config = dict(
    horizontal_flip=True,
    encoder_activation='gelu',
    encoder_head_dim=16,
    encoder_layers=12,
    fusion_encoder_width=128,
    fusion_encoder_norm='layernorm',
    warmup_steps=280,
)
Rows from block 9 of the image encoder, named by matrix and row number. Rows with one number belong to one attention dimension. Each number is 128 + 24 x the weight over the matrix's rms, rounded and kept within 0 to 255. All counts start at 0. Numbers have three digits each.
# v: attention value (encoder.blocks.9.attn.v.weight, 192x192), inputs 144-191
# proj: attention output (encoder.blocks.9.attn.proj.weight, 192x192, transposed), outputs 144-191
v.44:108125164165092135144100128125103092132120153093114118174089116152140124118165105143123139138132150104171116115106184139108134152117139119145143
v.45:145115147127137145138131143109124155090164097124120135150108162123126131099135112141147139114134141149112154094175145114134143063120095139119133
v.46:126106129125136133140157105150152126136191107105155108107135156089146143140121156138150151140136138125120116083158134129135125099135111126133161
v.47:128144192140077136120137077118172106138134125115117101103135126165121122117160106124143122067164130109111125117173126120085121105112113169114154
v.48:161155128133100197140130132171119139093143169137098136126136130103115154139151127096131125102135110086157132165140100104132120107130107114175143
v.49:129139133133132135167188142121120106193100138136122144157123139158117143123117120131142112126089109116151142156095153114135126150150139108115131
v.50:148133162130130111106138132168132075119064116153133127129121158106070159124125164131139099128089127083103160150095154106111079135102112114117148
v.51:113171150115099131147199113186136130161135101135102126146111138119116174132138152117111136116091107108142127128135112134123132081152158107110123
v.52:147105096124174085115146109152134132175133141142150136095137191148081142144118137152126130122099109097090133112132119120165142103129120149103128
v.53:132110096142088101205123086125122086102138155122126153136172180115096114128139112139148134107129127103165146150135106131135134098148141110141128
v.54:154122164105125117135105139138114092132122096132132110122108144160150130121102129126132106172136148155114162163104099157130154150109102092163123
v.55:082139110124157117119084126138151122095079123147144105087115090097143082136142096088113128085158107165103092143150124184103113119079182126156116
v.56:141114104132144154125101143122076150117116132147150133093123088114113142112168126101137104096164152169137146164123108141107127114115136115149125
v.57:081114098161128115103140162145101157084136111150168132137125145143109106124117176120140113083174157142118113090112090141124147128135113124162143
v.58:149167123116127151101152135175139150131126120144103100111091152138114187097112161142111132111079128110122135124108119122145127148090151084155152
v.59:136120135091172111120093108132130135124112103121151094118119103077196111183109082134107141151083089140116116131149139141140126137112119169122087
v.60:125126128174107078139140134144151105117102149098167111148136185094153135143133132132077124171136107109135105192140109145101119116130099147122125
v.61:135099118127126146128117184089080167163166140124157124148126097139095133121123139155156109154129164113146131103157129113154136164145119113133150
v.62:121115104110122133133100156145143129103077095171096114136084131102122193088137088178093095137171140191092139130062142156113146164117139109125115
v.63:103101037139138048111112145145149114042099155168146164168152147136121101078110140130092138127139109102113126144102166131136161132147106130152105
v.64:135151138120125127134137122133108125143125099098112118123104119114124160145135130163140134098140151096151138131130112114147158125133121129136150
v.65:127140143146089123139131140130107126148111130052141112162123135134149129128153107150086125129149138099154114157101136093108152141118135120081108
v.66:110158082138123146106156095131161099065110151081139164085116135117125157118129127113155126141114176139099096099135167084162163096140122141081136
v.67:106133114121146163119098132122135108123112111097123130162145153141121122115136131124120111117134125118117127105098138108115122132168106124145121
v.68:137123138155141171116117132112141141116122182121118158119126100162152072097137097086116134136124110157087085114117143141114133133190131117110126
v.69:127116136105117156125116123128102160117178085086107140114131101104134166119100145125157132082147163148177122139137080123171077102103182053153113
v.70:108153126121083159113130126122130158111142149133147132110130120137125140103146131101131135139099153140096087112120090119157127146143141123127101
v.71:146169160122147103106079112151125179121199114149144115114140144161154119138077137136124132093152102138125148125191116143126139109117108107132149
v.72:106122111138132125122104093172112146162117098096116116146109094135129142075167124137149143123132143103154116117135131117130168129118131074176137
v.73:134151111161151125129177134111113124143137113096162133165122087152143144121110117163156128174136158093158125125113138099145092106116150141095147
v.74:106139098091146137126139104094152116093117152115143136139128146126137131098129147134152119155122165130151108120086146101145140154152131098137100
v.75:137136135131090110163155094146154130153108121094108123119118134133149105146103110173125140128143136096114153134130141134133116122138133136126120
v.76:100130129149143139137107149132118154148137118122132118156169129123117113129123115071127114108190119130135073120129161129105150148111098146126134
v.77:131155106107140173154111106140108118119164091119122161088122133104124149191163149103164144110132135156129088150122102111122126102157156087140110
v.78:162123125108146114120120104146165148111129133122122172112099093097142118112098132155152118138111127128128135146147159122136123112119148137144106
v.79:148132092121112158142087139151148108082123149132129116094118132124103127092152131142132120139118152121119114149167118139143155121154086174105112
v.80:169155133112129115159133129107129086133136141099119151145140106149115124102159096122186137095148107095133151157125103119123121164090129112099149
v.81:155116162115146147110168143138112157121160148100120117140096124061101129114119117150133138121122105121112141127138131146132122113138136103151076
v.82:131166102149125135128138158100133098137120141144101104137088116109121122141140129155141143080140110099143086133162132193141148123160137136133137
v.83:114126134136093074156143115133144130131085113133133120144121145132083131114100104133115128135134154137138124105099150145133068120162185147122149
v.84:115145147103150166120155122132117179121127099172152140133134144116091116117111139096135095144099131160140113125144128102152158093122122130167084
v.85:067152129132148122123125125126138148142130136161192143110170147124121112081167123134131072118204132114140130111106127165111164102136105194105104
v.86:119138090159074088134088102168141122085117184106123096133099098110133156125080101111115157094144163148121070110152108115147105133131136084108110
v.87:117128112131122084137144132151107161140132151128148140154165177108100145094144107104153138120130118140138136128110095141119123138122165123131152
v.88:134164137144118119149145118146128099137135143137105137154138151146085121089127130124086140106112138146120111129101103136147121102137170149108149
v.89:134128122128153119099117134162127076161130113120173107108140132107153163124118109123157154090128122119066138144136134113124140153103132101113120
v.90:132135096107081129101107092105127130111120164111121125135056099170147114148082138130157167139115106090163085125134099172170129123117108121156123
v.91:131130120113179143117125138185119136120125154097126155159086120122130121102133113081110168077150077124112140138091146116111141153094121122149129
v.92:149087127119172149117095138152093138136136144094123158126119122116141149128138136167125117127149121117118132141137117149107155155136103107159116
v.93:089150089117151123120134116088139128162110111134192169128165153182134133142162137114089133174083145162146109149099139124129108118121094143105131
v.94:114142091158152102167118106099127178106113150149203129136138168140091145137154148110081107149139124102174080152100098159167131098154138111127125
v.95:128136111070127138066122112116100133120160109095130155131079084109089149129130141128147150117139105111116120106128123088166167131128107074109166
v.96:090106098138177117166093121187098145157105101086109106182122116192086127110185117107122112091165153100110137108102170131116171139118154143155126
v.97:132130157117120148142074148112088133148114136147101141142115149126144134057132114111116121123124163147179126138112114154094152120090160144151100
v.98:114151117167115154136128129117099147119140143133136151169121139138087106123155141142144122157099121123148086111126110123151131106147121096120159
v.99:123139108158129156152134072138153180131103155114147100121123134168096125089129113123157092119120170102111105109105146112132128108163107103126132
v.100:156125143100153111092189117148161134159117182139107141119162134125114125147115118113147099154117114105138120150128140130090137119137149173110148
v.101:167122101067143130120114113109108102162102150131122131093150123091153162142107082130118175115120137108092122128124103087151138107133153164151100
v.102:134108124128141125109154117112166158117110126135126178132120139109184141132086118116170151132100144121174091141114120113106160116130140104162063
v.103:148159128117151166141167144093114086114154174175069089100099092129110135103134125099156142132073122141131078153114099123173130084097164189123142
v.104:167147167141119110085161078136107185146128158156208139120150138114111130120148098088168179119076127105116084124122112122130108072172127170128128
v.105:096131136166127130116163173218111136162150114088093142170150166134120098153194146117101096128162128134095131134153152082104163196140090122160118
v.106:092130111090089120120119168106108155171115097103112137177108096104163115156158124119128070150129097152158146144138161112148133147113109119111117
v.107:111117182111103134115127131114133173129159103139141158146123130123124102173126154139146134115158188129157117127110129087111124131157131110138111
v.108:088100128054069123119102129141142161109134122114137136163111133081154115137141156148087087193117170154161148154127141109086146123124145090156108
v.109:149130150129135105137163108141175123091142123146131159105164150158116129130126138121127138142111145105103127112157125124154138111144087108115118
v.110:105110124167114148140103165123132110153105121151154107125103105152155127115137100167120125094142128116144100103147138170124096104165150126130148
v.111:101112149151080095138119135143118141107155146139098093113138129149162138145109156172135178111172138132118165083141129143128105086150124165139134
v.112:134121109092076102153092095128144152122112117153067081129071091151164108168155167124105130115135129093106148096119146133122174115180147104124121
v.113:094100111142082101158142113169106129129112131079157109123120096144121155102146090165112174139141139103114106113127133122142168122087119135112117
v.114:114142161161103145090151117121105125145151125123130137127144136112148160132145154141133110097092110118164129141119098078170137136149116138127152
v.115:140105132120092096137129124153108139122125108131108156193169165117129163152093146178112093126110123152143165157145159133110160158142147092149130
v.116:101162107151159130134134119153131137127085121107134133139127143140104128141113146126175115128160102166134133125112118107133139157173162118108117
v.117:106141137115150129106156152133118091158115092149057165112170119077128122186166162122098118104128109139114118141142136134157122150138170124152138
v.118:110119139192063088134143117145147194078111119125117112121149091137124130143134179181084147143122126117106116119139115128127136072165151094131104
v.119:126110120119082095155145148096163110102158116117084122154135101146153101163160161143115154180128119142132145133145159157089158157112141162123140
v.120:158132123144123102095129168142144133141102131087147119122105125106126141140155108121123118149140134098130095118125118129111149146122142112129123
v.121:117140133094106104164150118101148163119117115153139101100174120101047127122121150097107155152157136171069094063137181118081133119164090095086098
v.122:107145107120132123093118165070126130159129120123154147144132139149104169108116159165094138176073100115134129140127138163179131143077070135113117
v.123:127120075132106126102170110090113108148115131145151075127117122144118152122157102112110103134162170114119140114163110104120153138106108149101159
v.124:174118111140137131139083138126128097053136132199128155159092174154086160145063144131171076114147144140137179138126131136114164064106108083176191
v.125:142114155140145165078135127155108123074143159116106114089108102102153088137147131097143113106167135165099132133106150123064130138137147128174161
v.126:156136135097127106145102115126142139094145135139111120122071135156150110110085110131104141135136128113111143122174115072178123132110135105079121
v.127:137130115112145090151103169131145149141085108139158085161149148189114096117159118098154102109137132156150144126141135136117093136125114135125091
v.128:135149069112144125141140151123119131125115133130097140089134108083166180110109125109103167106156094145099136126179128127143119098102127083142118
v.129:135099128187118093126123094147132129094144157129166119121163135132095118068156147141113106146129130135143139122134153084155169105153115127109123
v.130:170106128106109100127089156147139115122101133136125104108120104107156117137134111178122165112110148124136153138113141153130075196113143087120108
v.131:107151117144137111118135104129130139156127143124127164197148157131138120128123144135141118116132115073113107109104154065118091153169151148136129
v.132:153129135145125122101159089121123155155129169091161153131119108141163159122125169130130149148106109090114086101097110148120146158151133102138149
v.133:125086110095124139132103098171113091117116134101118140140107143120107110100197130115092155144081128126118128163124123086118122144146085101145136
v.134:125136119105092117149144067137134091087137134153121126104115137143167122079063128156177119113152143081156109144131117144142149148121127096135138
v.135:091136160135101170176183133115158159116151129145121140093110089148056152100152146114097177123079142100136129131154123108117164096111121106154117
v.136:137106124125106145119135108122087141102168145160122109122115130160165090055129153127157086121111133151133166123129109117108138109159159115112111
v.137:085137139159148088146144089103125152068160151143146147099147143112108127136104102113112125140141113139111106127125123078147181145114129110142119
v.138:142119127108121101184153116141122107202116106136171200099100108115120178102147142116103182151103159123071072144096118100149121108126156113123098
v.139:123144103115136132131130179105100156157098135155153137167124144115086118181153124113145162094132089159130152112116165127090146147142068215117160
v.140:119098109155112123088110132119188078132127139107129131155137094108182102150169127141151105161117126146126131123137165123134156108128121151088110
v.141:111137162186140099095151129123125117140116123151137121144147180095137130105128113137147104096128148115121087101135087170140105066125149126099144
v.142:116114173132129095117131132090106127100113098130119172145129134118113121120088147178146130129137153093137128100130088116161114144150146071127128
v.143:155125129099150136153099160101111144129129123146152190113122125125102133075099097121117112088126111104123151141091117142139076116123158081185112
v.144:180121161130089133140126134121128165108105149146096142154078124149140133146067136138095116146119150155130142184095166139108111123112144098148114
v.145:100078084085134144131110144113137139133129147125142114150155180119079163119105118159141127144138111173113124124149117163200157138114110117137098
v.146:121112135105122201112151130148088138117161168068106109152121104129140127126095098095167154112146087121099124139166123089139139128112121130158216
v.147:120126156093116137119126101106112139123104131116120110101071136146078134142093124140143138127093145150127129122190115113148127118134120164134196
v.148:100133121118109172110138145119127134101142144115125116146092139108101175156081143148125119118150136171125132131137159126140160163131111155119138
v.149:170135091126137153142106144115146102052127133082132147151104165124132158140114116098097129136114130124145189128120141122133157142118132160120157
v.150:101091134119142141143130190146097140093096087119143125157132151113159142086142099118139147158131155138147121126169117096148154127139148162148099
v.151:132131164151134127087155133112150114168109130145126125129108152130115093117093132118117096138170119092132120127070118115100123130159136107115072
v.152:148172123070076112108177078108097116177107115170119175115168079101134088155092131076099132151149120112092161101078171091127146107147122114139173
v.153:142161106121138061101093096148133086074110135163121135113115139133144123131111134120134117122145128102097177115106162092127148126137118131122177
v.154:128148107104112087109177121141139137143120121165097124076140103142141116134117149103108109133153125115140157141079115098144099129128159130142116
v.155:094112118114135120106135117140123142105123106182138141144114095104123140127079126144154154119166124124097100087114132159140127133161135101128091
v.156:127109173145131158129134104164097118091121087122117162105105171155124097131128147102147182086150143123126170115147110129126149082139136111138131
v.157:123145148109107175108104107144093126136121112100109114161117151145143120121155133130162144095149129126111129159104127102140155141138124145127181
v.158:099092094103125160130159129101117167150160138064066140143129175141125130158108157128112149149179114083122136138124107146131146117148132163135121
v.159:115102088127114109146147150126138176082131178142078169149136136147088101120157140089132098112151120105116135136105131126121174110164157118141094
v.160:116109093128162144130127106173100155130130093127093111170123173112130094134116168125128097171137114145130140139126120132091129077158146111097105
v.161:116111139111121158120108159086143125165153098119133106130123112126133133149131159099191129150129117107143138148144105151129175145141093091092128
v.162:105117090102129122127135190106133143121132100120162132105119190096108156120124135137102107152162152115116159141139145138106135086127075161126115
v.163:160101129116149122128109149106143107117127136119140110084094142104138139138129137128108108146095101101117134124122122136152070116089132089112119
v.164:068138114117121137100112109151144152128129147164142123115124149123147111101120124150130145136113165167116108142091151162105090110131109144093147
v.165:101128114091106121108175099136154128172096102100126167148125132126080134164139116147167074098192123117134134100153142129147100128117097084138121
v.166:108131107103110119098125145129149088145146136108133126152133112163146121099136129169137167163108148120153142138102146149128148151099094103121110
v.167:106126139132123139139103148123118116107112116114136106157151168096137120100112148179149160125136170117117132155134139140102132154129128116094115
proj.44:129142104116148145117134135097135173130140136150102114078155143089126115126127167089152093122123100172076149143148089113131125097160135137104127
proj.45:104157136097128124088122094168139121164091164116134133110137109142126093149143123109093138152140123101148105128088131146103117163165167119157118
proj.46:120122111100106093119110128116096122114067172151105137147105102166114116147110109103115090110123125126147143137117118110145142149106136112134094
proj.47:124111085097178123133119174133084125095128124150106157115094120103154121128106167098133100166105120131117119152116125151150144159142145103164121
proj.48:115109129106140079139096123106134131148103102153130124124113110150136115125115122161144144141129143182088131095131144140154143134108133114105111
proj.49:162148142120103104124099126145136172075154128121142159103160117098135142133151151136107167114142149104121108097163106142146107131113117162172132
proj.50:129119062133113118165123136064122143170183143101120154111149125170192130106136097133077153135151156149165110102140121159168167107124132137117113
proj.51:152109096153147124107070123081103155108146135121149131119151119118133070121110110121147130128155148152139131122139154102159114195095092146141138
proj.52:127182151112094137145117190132123138086153107131110113177119114113156109110116131106119116140135132134158128132122151125123115183130098105152113
proj.53:125170132122152153061170146151153168125119099118149087123128086121151081143139117115096127149141100141105123117142159084145135154071123117140134
proj.54:151129079141128124103134122110136167121145168096129125139153146117141116142189125142122172111147122090150105120129122098142127123130162153102111
proj.55:120114137129125155113155134090121121147165107109100145130144126116097147137113111154146129139104123114120150120130157111107139104191129156106153
proj.56:096154138124142162111147098129174114136131131102129145171107178135138127132095145172112130143103085105118104096130150113152118101115128142084105
proj.57:168132159048114163104078112114128109172134132124087117151082106144110133115160076159140151167111119119173150143129140079124136146118135122136107
proj.58:114079107145121109165111105077099099110124124131180149140146124102147099158127105126125137133169140132153125128110124109142116083162094162091103
proj.59:140133146130079132105137166138125108140123133111111166136142127158095143090135148126137108114138143133131149134104123147116132111140131093122178
proj.60:142141149105129157088107127113117127142178094103101137122126105145115104101144148118127114092118139132133134075138155114142166127101136110118172
proj.61:157154139117134119147132078167150091111105137119081159100105119117185148142130151116113141112134091124092122133110132150109109126134116139138082
proj.62:151121134112142113151143128098095141140137114071130103131131116175157099198117143096143159119083103079168123127172096134106102115175099109136145
proj.63:153124215103121198172146148114111164227153096117133127093129124128098142156183113150160134141136141125151129106168113150113128135134156140101158
proj.64:115122120139104131115106115141112145094118170123146145134138130148132108117116145112133131121114125138103119139115132126127086158117146129142109
proj.65:129147135118174133101108109128140146106147156200114147119123150150119115124099129094168101133127105138124108092138120134150110115130120133154156
proj.66:145087153094148108144122135124110117176156093188134099213122106139100077143130128150112138134139098127130152159109105141103116160130134110130117
proj.67:157131142124086103127137117121122135136141153130159128097103113126131110155128127125116157138129132160115136138154121146129139130092155124119142
proj.68:144105093127066088163140122102112117132139107130142133111133143144130174179108144153144127124106153147127163127132131111138134143075138137135132
proj.69:125106123155163099129097113144134119133105153165164149126103144123090113144171114126112107166121121093107120124121141123058141124157079195117119
proj.70:105098116113168113140135124130142107118142109100126115154121122127150123159108134154146121113117127115150137142087148149104124109099121114129144
proj.71:131092105146112145155153161119130148130053153130136155112085092060119171125174123140107104187099140109130146148083133135113099156136138142136088
proj.72:143153143149141141156146158115108143107166160166099102117146127103109095185104096118126094146129117145123155128112129132115106128129123168100112
proj.73:155104128111114151138119134160145130132109125164123144136119174100107122125165169078102134100130113135104154128147140140137159126170097125162086
proj.74:170088150140130100136114150147108128146116109134145149140132084103122113157139123097095133111106096140114131140141134128107131117082144157111119
proj.75:119108149122168131107125154122112114121133131166132106143157116140097133105135130084119105126117113146145111118130121122127146125134126118127135
proj.76:152148133140103134105114110126135098109148139104140145110077146149143123149121117181113142160086144138132158098135111137145096135145169095114137
proj.77:101085123159112093110128118145138148105106174122133092141150101110115094105118134152143111147122149121117165101101124155155125164063084157124139
proj.78:087156117188169134121148152101105118147129112130129050140127168108120139131181159118131143125157157120123109120115126130115125137140124099091144
proj.79:128111156131158093120166106112121134163115109150113130167135107149153145154134110129111127122124110130130131129091131082089106135114168100154131
proj.80:110070132144132165100145129153156146131107112145132109106097138109153132158105158097077139153131133134129092089112166113128111076138130126147108
proj.81:092123105128114107128069109138145126113135092148141137094121127204150134192149108129137132131116120118142111110120126151101130119112125115137183
proj.82:132098118096156152120112092139133145095140123099152170134165129109133137128125137101105117180100130161112144133099122040138121148119128119089149
proj.83:149162118118143164119117111115111129101160136133127147101129138119140128110144140147158165146131115132134121153150108121134188139113102119120126
proj.84:126118115166136099131117146126113116117158137095127111133130107130130133136135114184149149111150147110124145107132114138105104138159145121128139
proj.85:158123137152114119102142157107119107140133122122087106148083137171150147154131128143121149141102129154120110186141120107133144177104123100134110
proj.86:157163140108128180147136142088138109179134097132137137120151177157133122147192128137100149144115121095112166136097167102094114127151131154123124
proj.87:123133168111129171103110123124138099121128128133138107108119091162132117142099140151112113140137144123109116101149163129154117131147080122146108
proj.88:095103114124135132135110134141135152124128101142152113101123108156168145123114124098190122141156123103140136081143162083098107153141113102148110
proj.89:153123158116129141153130126124136161093151134137068163156136130116113101113136135137104130148132125100162126114124150137098096122140127146123131
proj.90:128124131115170129152139176146117144177133091148134128109193166079127149111157127131101085124130168172089170140124140099130111108137143115086107
proj.91:121108157125070149145127118114129160142145103133137121099169135123141140167132138170158098134117140118116133108167104152121113084171125127125103
proj.92:147160116134107115116170123136138097116116094142136093156128121135127114125119156135126149116093134129135121156148144140178086110116138139082168
proj.93:162118155135114127146133129136102147092146153142069122117128097049103143099100104141165101116215111076130151107145114117112174165139148143150097
proj.94:121144158111114149091161142150111124135101098110120147142106094102136109119132109163141153124093115141111148125159143119129129166126145151123115
proj.95:150123119150127118196125127144116138154116155130108127151162142157167124137162097086111138115128156152117128178126130131073079109147140167155107
proj.96:151122162119101150113139162096153123111161147148142122071153160081133147142080114154082106136100093175163122135149084093139073127146101117102131
proj.97:123107131126126116103152128128176144112127114111130114128145133151114117171127128134147134115104086103101128114165127117159096121145072138091123
proj.98:129113135104090139138163145128140123146121124121092097086125158100156122153130113111131108126165136145147168154127120140120117145102122123105102
proj.99:113116139061130109099135190109102095124136091138103130119106121082138134160142121149082146142157090124138165105130136152120097142036201107130157
proj.100:114114112182126168134089143125097100136140086109131113131088117136125139133153154114118181118134117161080131109116145137154160153159064102169115
proj.101:140139184161152111115132113148132136090174121127123137169147132172104083096130187141143134110117117132123118134152124167120126150123109147144123
proj.102:149150138107109158145087113122083114143143130118114106129139106111111122123145160144111151127149095144069154094126136137135100133121109163102189
proj.103:099109098139098104117106078149149178166078090091165177150157153142113122159138132150102143163175119113142140103117145143110098140149101058116090
proj.104:098130116132119140157108170140152065108111103141044118119121109162177159114115192141116068139179120179147156124114160154129094173113146073107135
proj.105:156100088106118114150076118065150119095118128139155103082131103096148163114057148132134145150114109147137133071116099122132120102139131143101162
proj.106:152134143151148153126154123179135134101149158130120140100152134142092111106137104125109150124139128105092110113119097137094144148112110100154130
proj.107:171136087153125127126119142151132088134117148136116119115125129140140155102117130088098137120069072141113158142147108158143116122121115127103126
proj.108:160130129174184112125135147104150102141095116101107109099116093180107155157100104123146174064169072082098119108147122162140110139088092151092148
proj.109:130138102117135149102102139111062113166087132160130102145099150097138135102138144142138146115143118148162108154089128118129107142129149151138127
proj.110:163171130044123109134120076105117165120136123095121157102126136115113110119107108095148112172126155147120148169125145103130126139042153101134119
proj.111:168162100110177120133114110098155112114088119129139148128112136133122127121171111112129124125108137130115099164144139104117133152086150106110129
proj.112:112160158141149153076155167107113099099169153150179124144143130112114121103084077116115123134107116133122138158111068149115061168092112158159133
proj.113:162165129148160132122117118090139168154146126152117139115126150104114097167109151095137114134099124141131133163101124127113101123163108130115140
proj.114:139108093088167117164097137165136126104136126155123139131128119132078085124087094115141134161180140124130114089115153150095114124084138110137132
proj.115:105159116137161132130120157077144114113115130135123103102088097135145104106156106093135185135147134115130077102147080130138119122100135132125144
proj.116:166073168128079118118164167114111130126184120172124141177141110139160140122153095146080159100079150097115111132147124147124127100087083122156153
proj.117:146117122117111142125095113111117139133160149109156098172112123191109152066110093139152149165123126098156105116131125120107095111131084143053153
proj.118:142154109107176138119117103102136046156157142124167109102114145123153108123116094104145094107106147139142118128101135119114131167061111160135155
proj.119:128157106134170123127089075121094175139098124125181119096099163127110127103082121100158107094138120099117113102123113100154118111129135091147130
proj.120:092133111111144130172128114101105153163145144143113149139143123154116143115123161113125177075092113158129145144117154119147083076137121164115116
proj.121:120154094166134109116151123125105112143100144091150166131099127153186110139130100160111153111087138094144162222137084134149098116102186152178129
proj.122:155132132120106110164124088162119146127134124128122123110136112139153110155147086096190105094191142135140087142150142108127108097151176087121139
proj.123:111132192122114123144092101162119152102140097116101165131125126114172108133092181153162153129079112137156140106079147144139081118125162131142112
proj.124:084147151136111122099169122114119105148098120109158098123148130132171073133167146123095198148107147116142124138146107105155127204110158114128080
proj.125:092137130114122086141124134117170110132126088147176136149111142116108125118107164136114155151072121112145160118157107110158138133136132130128090
proj.126:107085099196131135111159145140143115173100122132165124106134132125123155167179146122119101128100148127122141112064155185076139086140103152144125
proj.127:141121133128105162113164116136085108110135165145132188118123096128152175132104154157121117128131118110121097154146131139143142114097144139116165
proj.128:112106146157147145103107102121110107129106133132173120157119133143105087158144120128169094099085152103125108117096130134124168168153103149121136
proj.129:116152122077115168135142126132123118138131121154098126119103098120159155166084126101135127104129139131113123151130112160108100169090121116152119
proj.130:111147132143134160135144090113116141117169134136113130150136149140086131084138142099139069136159123116130111111138115101123143077135131129130169
proj.131:133128157127133143142145159109141121111119117152134073065116108094118138127125106114126143128130145158169143156146090197134178102068096119124126
proj.132:085125118129128156165105172122122126111161134152099088136162139152099124156140122139114127097160135148159160132149142111162129116115139133111129
proj.133:130162154120098112100119153131125128136152146123147125133157102123156109115065087137133092156157126135095144136133136156139111132096155178137145
proj.134:116106157187130137116116163126122129154099143130137138153123115103100126190147106091075133144116091173120167122119129116137130098116167139143126
proj.135:151136105082158105101094098135082079133100110130089117153135151083167097158074129114130076147163110143111125148099176162159072175115133129107131
proj.136:129139142131141107120123138131170114133132132099163154141144107129109151228133106138102133135121082108129109142123126127141139155127112136153126
proj.137:147145115123102176148132163154138113160076114133077109129122103130153153147130133164124146106094159084165160146121110185122081110107154124151122
proj.138:073139136113148150094085159088141146066124177126111075145174136133136092134091098119160066131115113141145144123174154146121137165137091153113130
proj.139:155099156128112110086118080152144110100151100099104120116142149119158137090108137147129098142092153107137096135139108133145105118131150078130096
proj.140:126161114121127131157161105169082185130131136159129110122140173160089132114125159116113135080124143112113144125133085123094114144133112145164163
proj.141:141158096076097166153105126148127131125152145096129124121099086189094129151147125123123163155144129122145160130113166076108144165119127129124125
proj.142:177149073099116154143108125138141110138153139135143084106118096105166108147170109098102129104121112156116122164125142127126161104089135159127138
proj.143:112148127150073152106136090136145102104144144119090102127120112124173138186129137130157130142151146172130113122150139119126190131141112146076135
proj.144:068152087124144135103159107155103101155186130124164141107178136130166129130169147129142137123131118103141106072153081127144143105153123148112138
proj.145:133150149161106130102154142143148116118110127131103161107105087167150090131131105109098120118139143102163125123090097110066103123154144114136150
proj.146:126137138151125096147109138107146114130102108159146158135099152144114100139163120159112087158109167154157151107104124176133158148168138129120075
proj.147:138114088134131137148136162134136132129137132133092167159163140093178130103152137127108146125155141139145138132093129163117128097135141109141062
proj.148:132120143123144090087118097143155132138092131120136143142133104125169081130132102141142121133092108101128112135124127137125127069129154113128138
proj.149:099119155121117130107121120137125142205111083142106104124137096116119108123139086145148121112138108148135067109134112130126123118155146103111132
proj.150:142176130125100141127117097149138103184125139125099115087127129131087113156150158154126121100100117138112142133128122148129104149141095136106140
proj.151:141109117141141146156102099142144135069160136111150137134137099135156146121164134117107142117111121171095122128153112183160147111076146138143165
proj.152:099116116196162139137080171136148140091164143120127115138108155115087175116150138147158108095126162128148096141146122127091108145094162148131114
proj.153:120107166122120145156155179116124174197124134134129106177125137151115147133148105107119166090124125132143101138140111159122112143145138109136069
proj.154:137084113155152172118102119123125114126125111117187127185138144127115136113111094131138132145127163144101099095168149138084141103121082109112131
proj.155:149125134137121112142124088157123101131127157092129137087147131122141104150171131134136089135097112134161160159134116114108124106091103152132146
proj.156:145162109112147122134110150122146144144148174133123098126120102114121118119157090130129102154142120131116096164135131134151103205105130183125145
proj.157:152089118120151110158131134138156131103140151153106141109123125106140141143126095127115123141149132132149138131156119126151133132131147115142073
proj.158:157117157134114134095093109139145123114122136165153127163121086139153130109125089170126114113121137177123133138142141098140130130131083110130144
proj.159:139163153168178178127107091095147098182156103103173065121111134167168130164098117179089176154107144136137101125136131121162074140097121110145161
proj.160:113120140139091091139105157075173130112146133140168145091116094132130136120158079118086151057115158099121129103120118106167143165102126142159160
proj.161:144139109151152115123156132153113139089130145128110138148132135123129120093152153163067120091138155133079135084122109094138104097109147142175138
proj.162:136135159145137117139099102149136134128098136136134135122115085156167115127139118119130129097116089140121113104134125126137126190183189094120135
proj.163:120141130140150128109129098151123137161116096152108138168112118135094165122146153111117136100171138176110112121129156140121212128171117137124147
proj.164:194105136134129125174130145111124135111111128103096075148123132153132157147127128069128120128159091116133137135161117090136184167100119070121084
proj.165:190107172173163195143090140098065152087152127138095104111125079137130129095146136099087203158086136144152116154112118112106170129121174161108154
proj.166:127140142172126145127126149122086175126100148149133125102136135091119126146103170085150125124142121145115113138131100094131091124147163150129134
proj.167:127137110158120103109167102101134130115145163128119140111123086157135113170161109095132125135120100132149124088121112080127153110139111129169147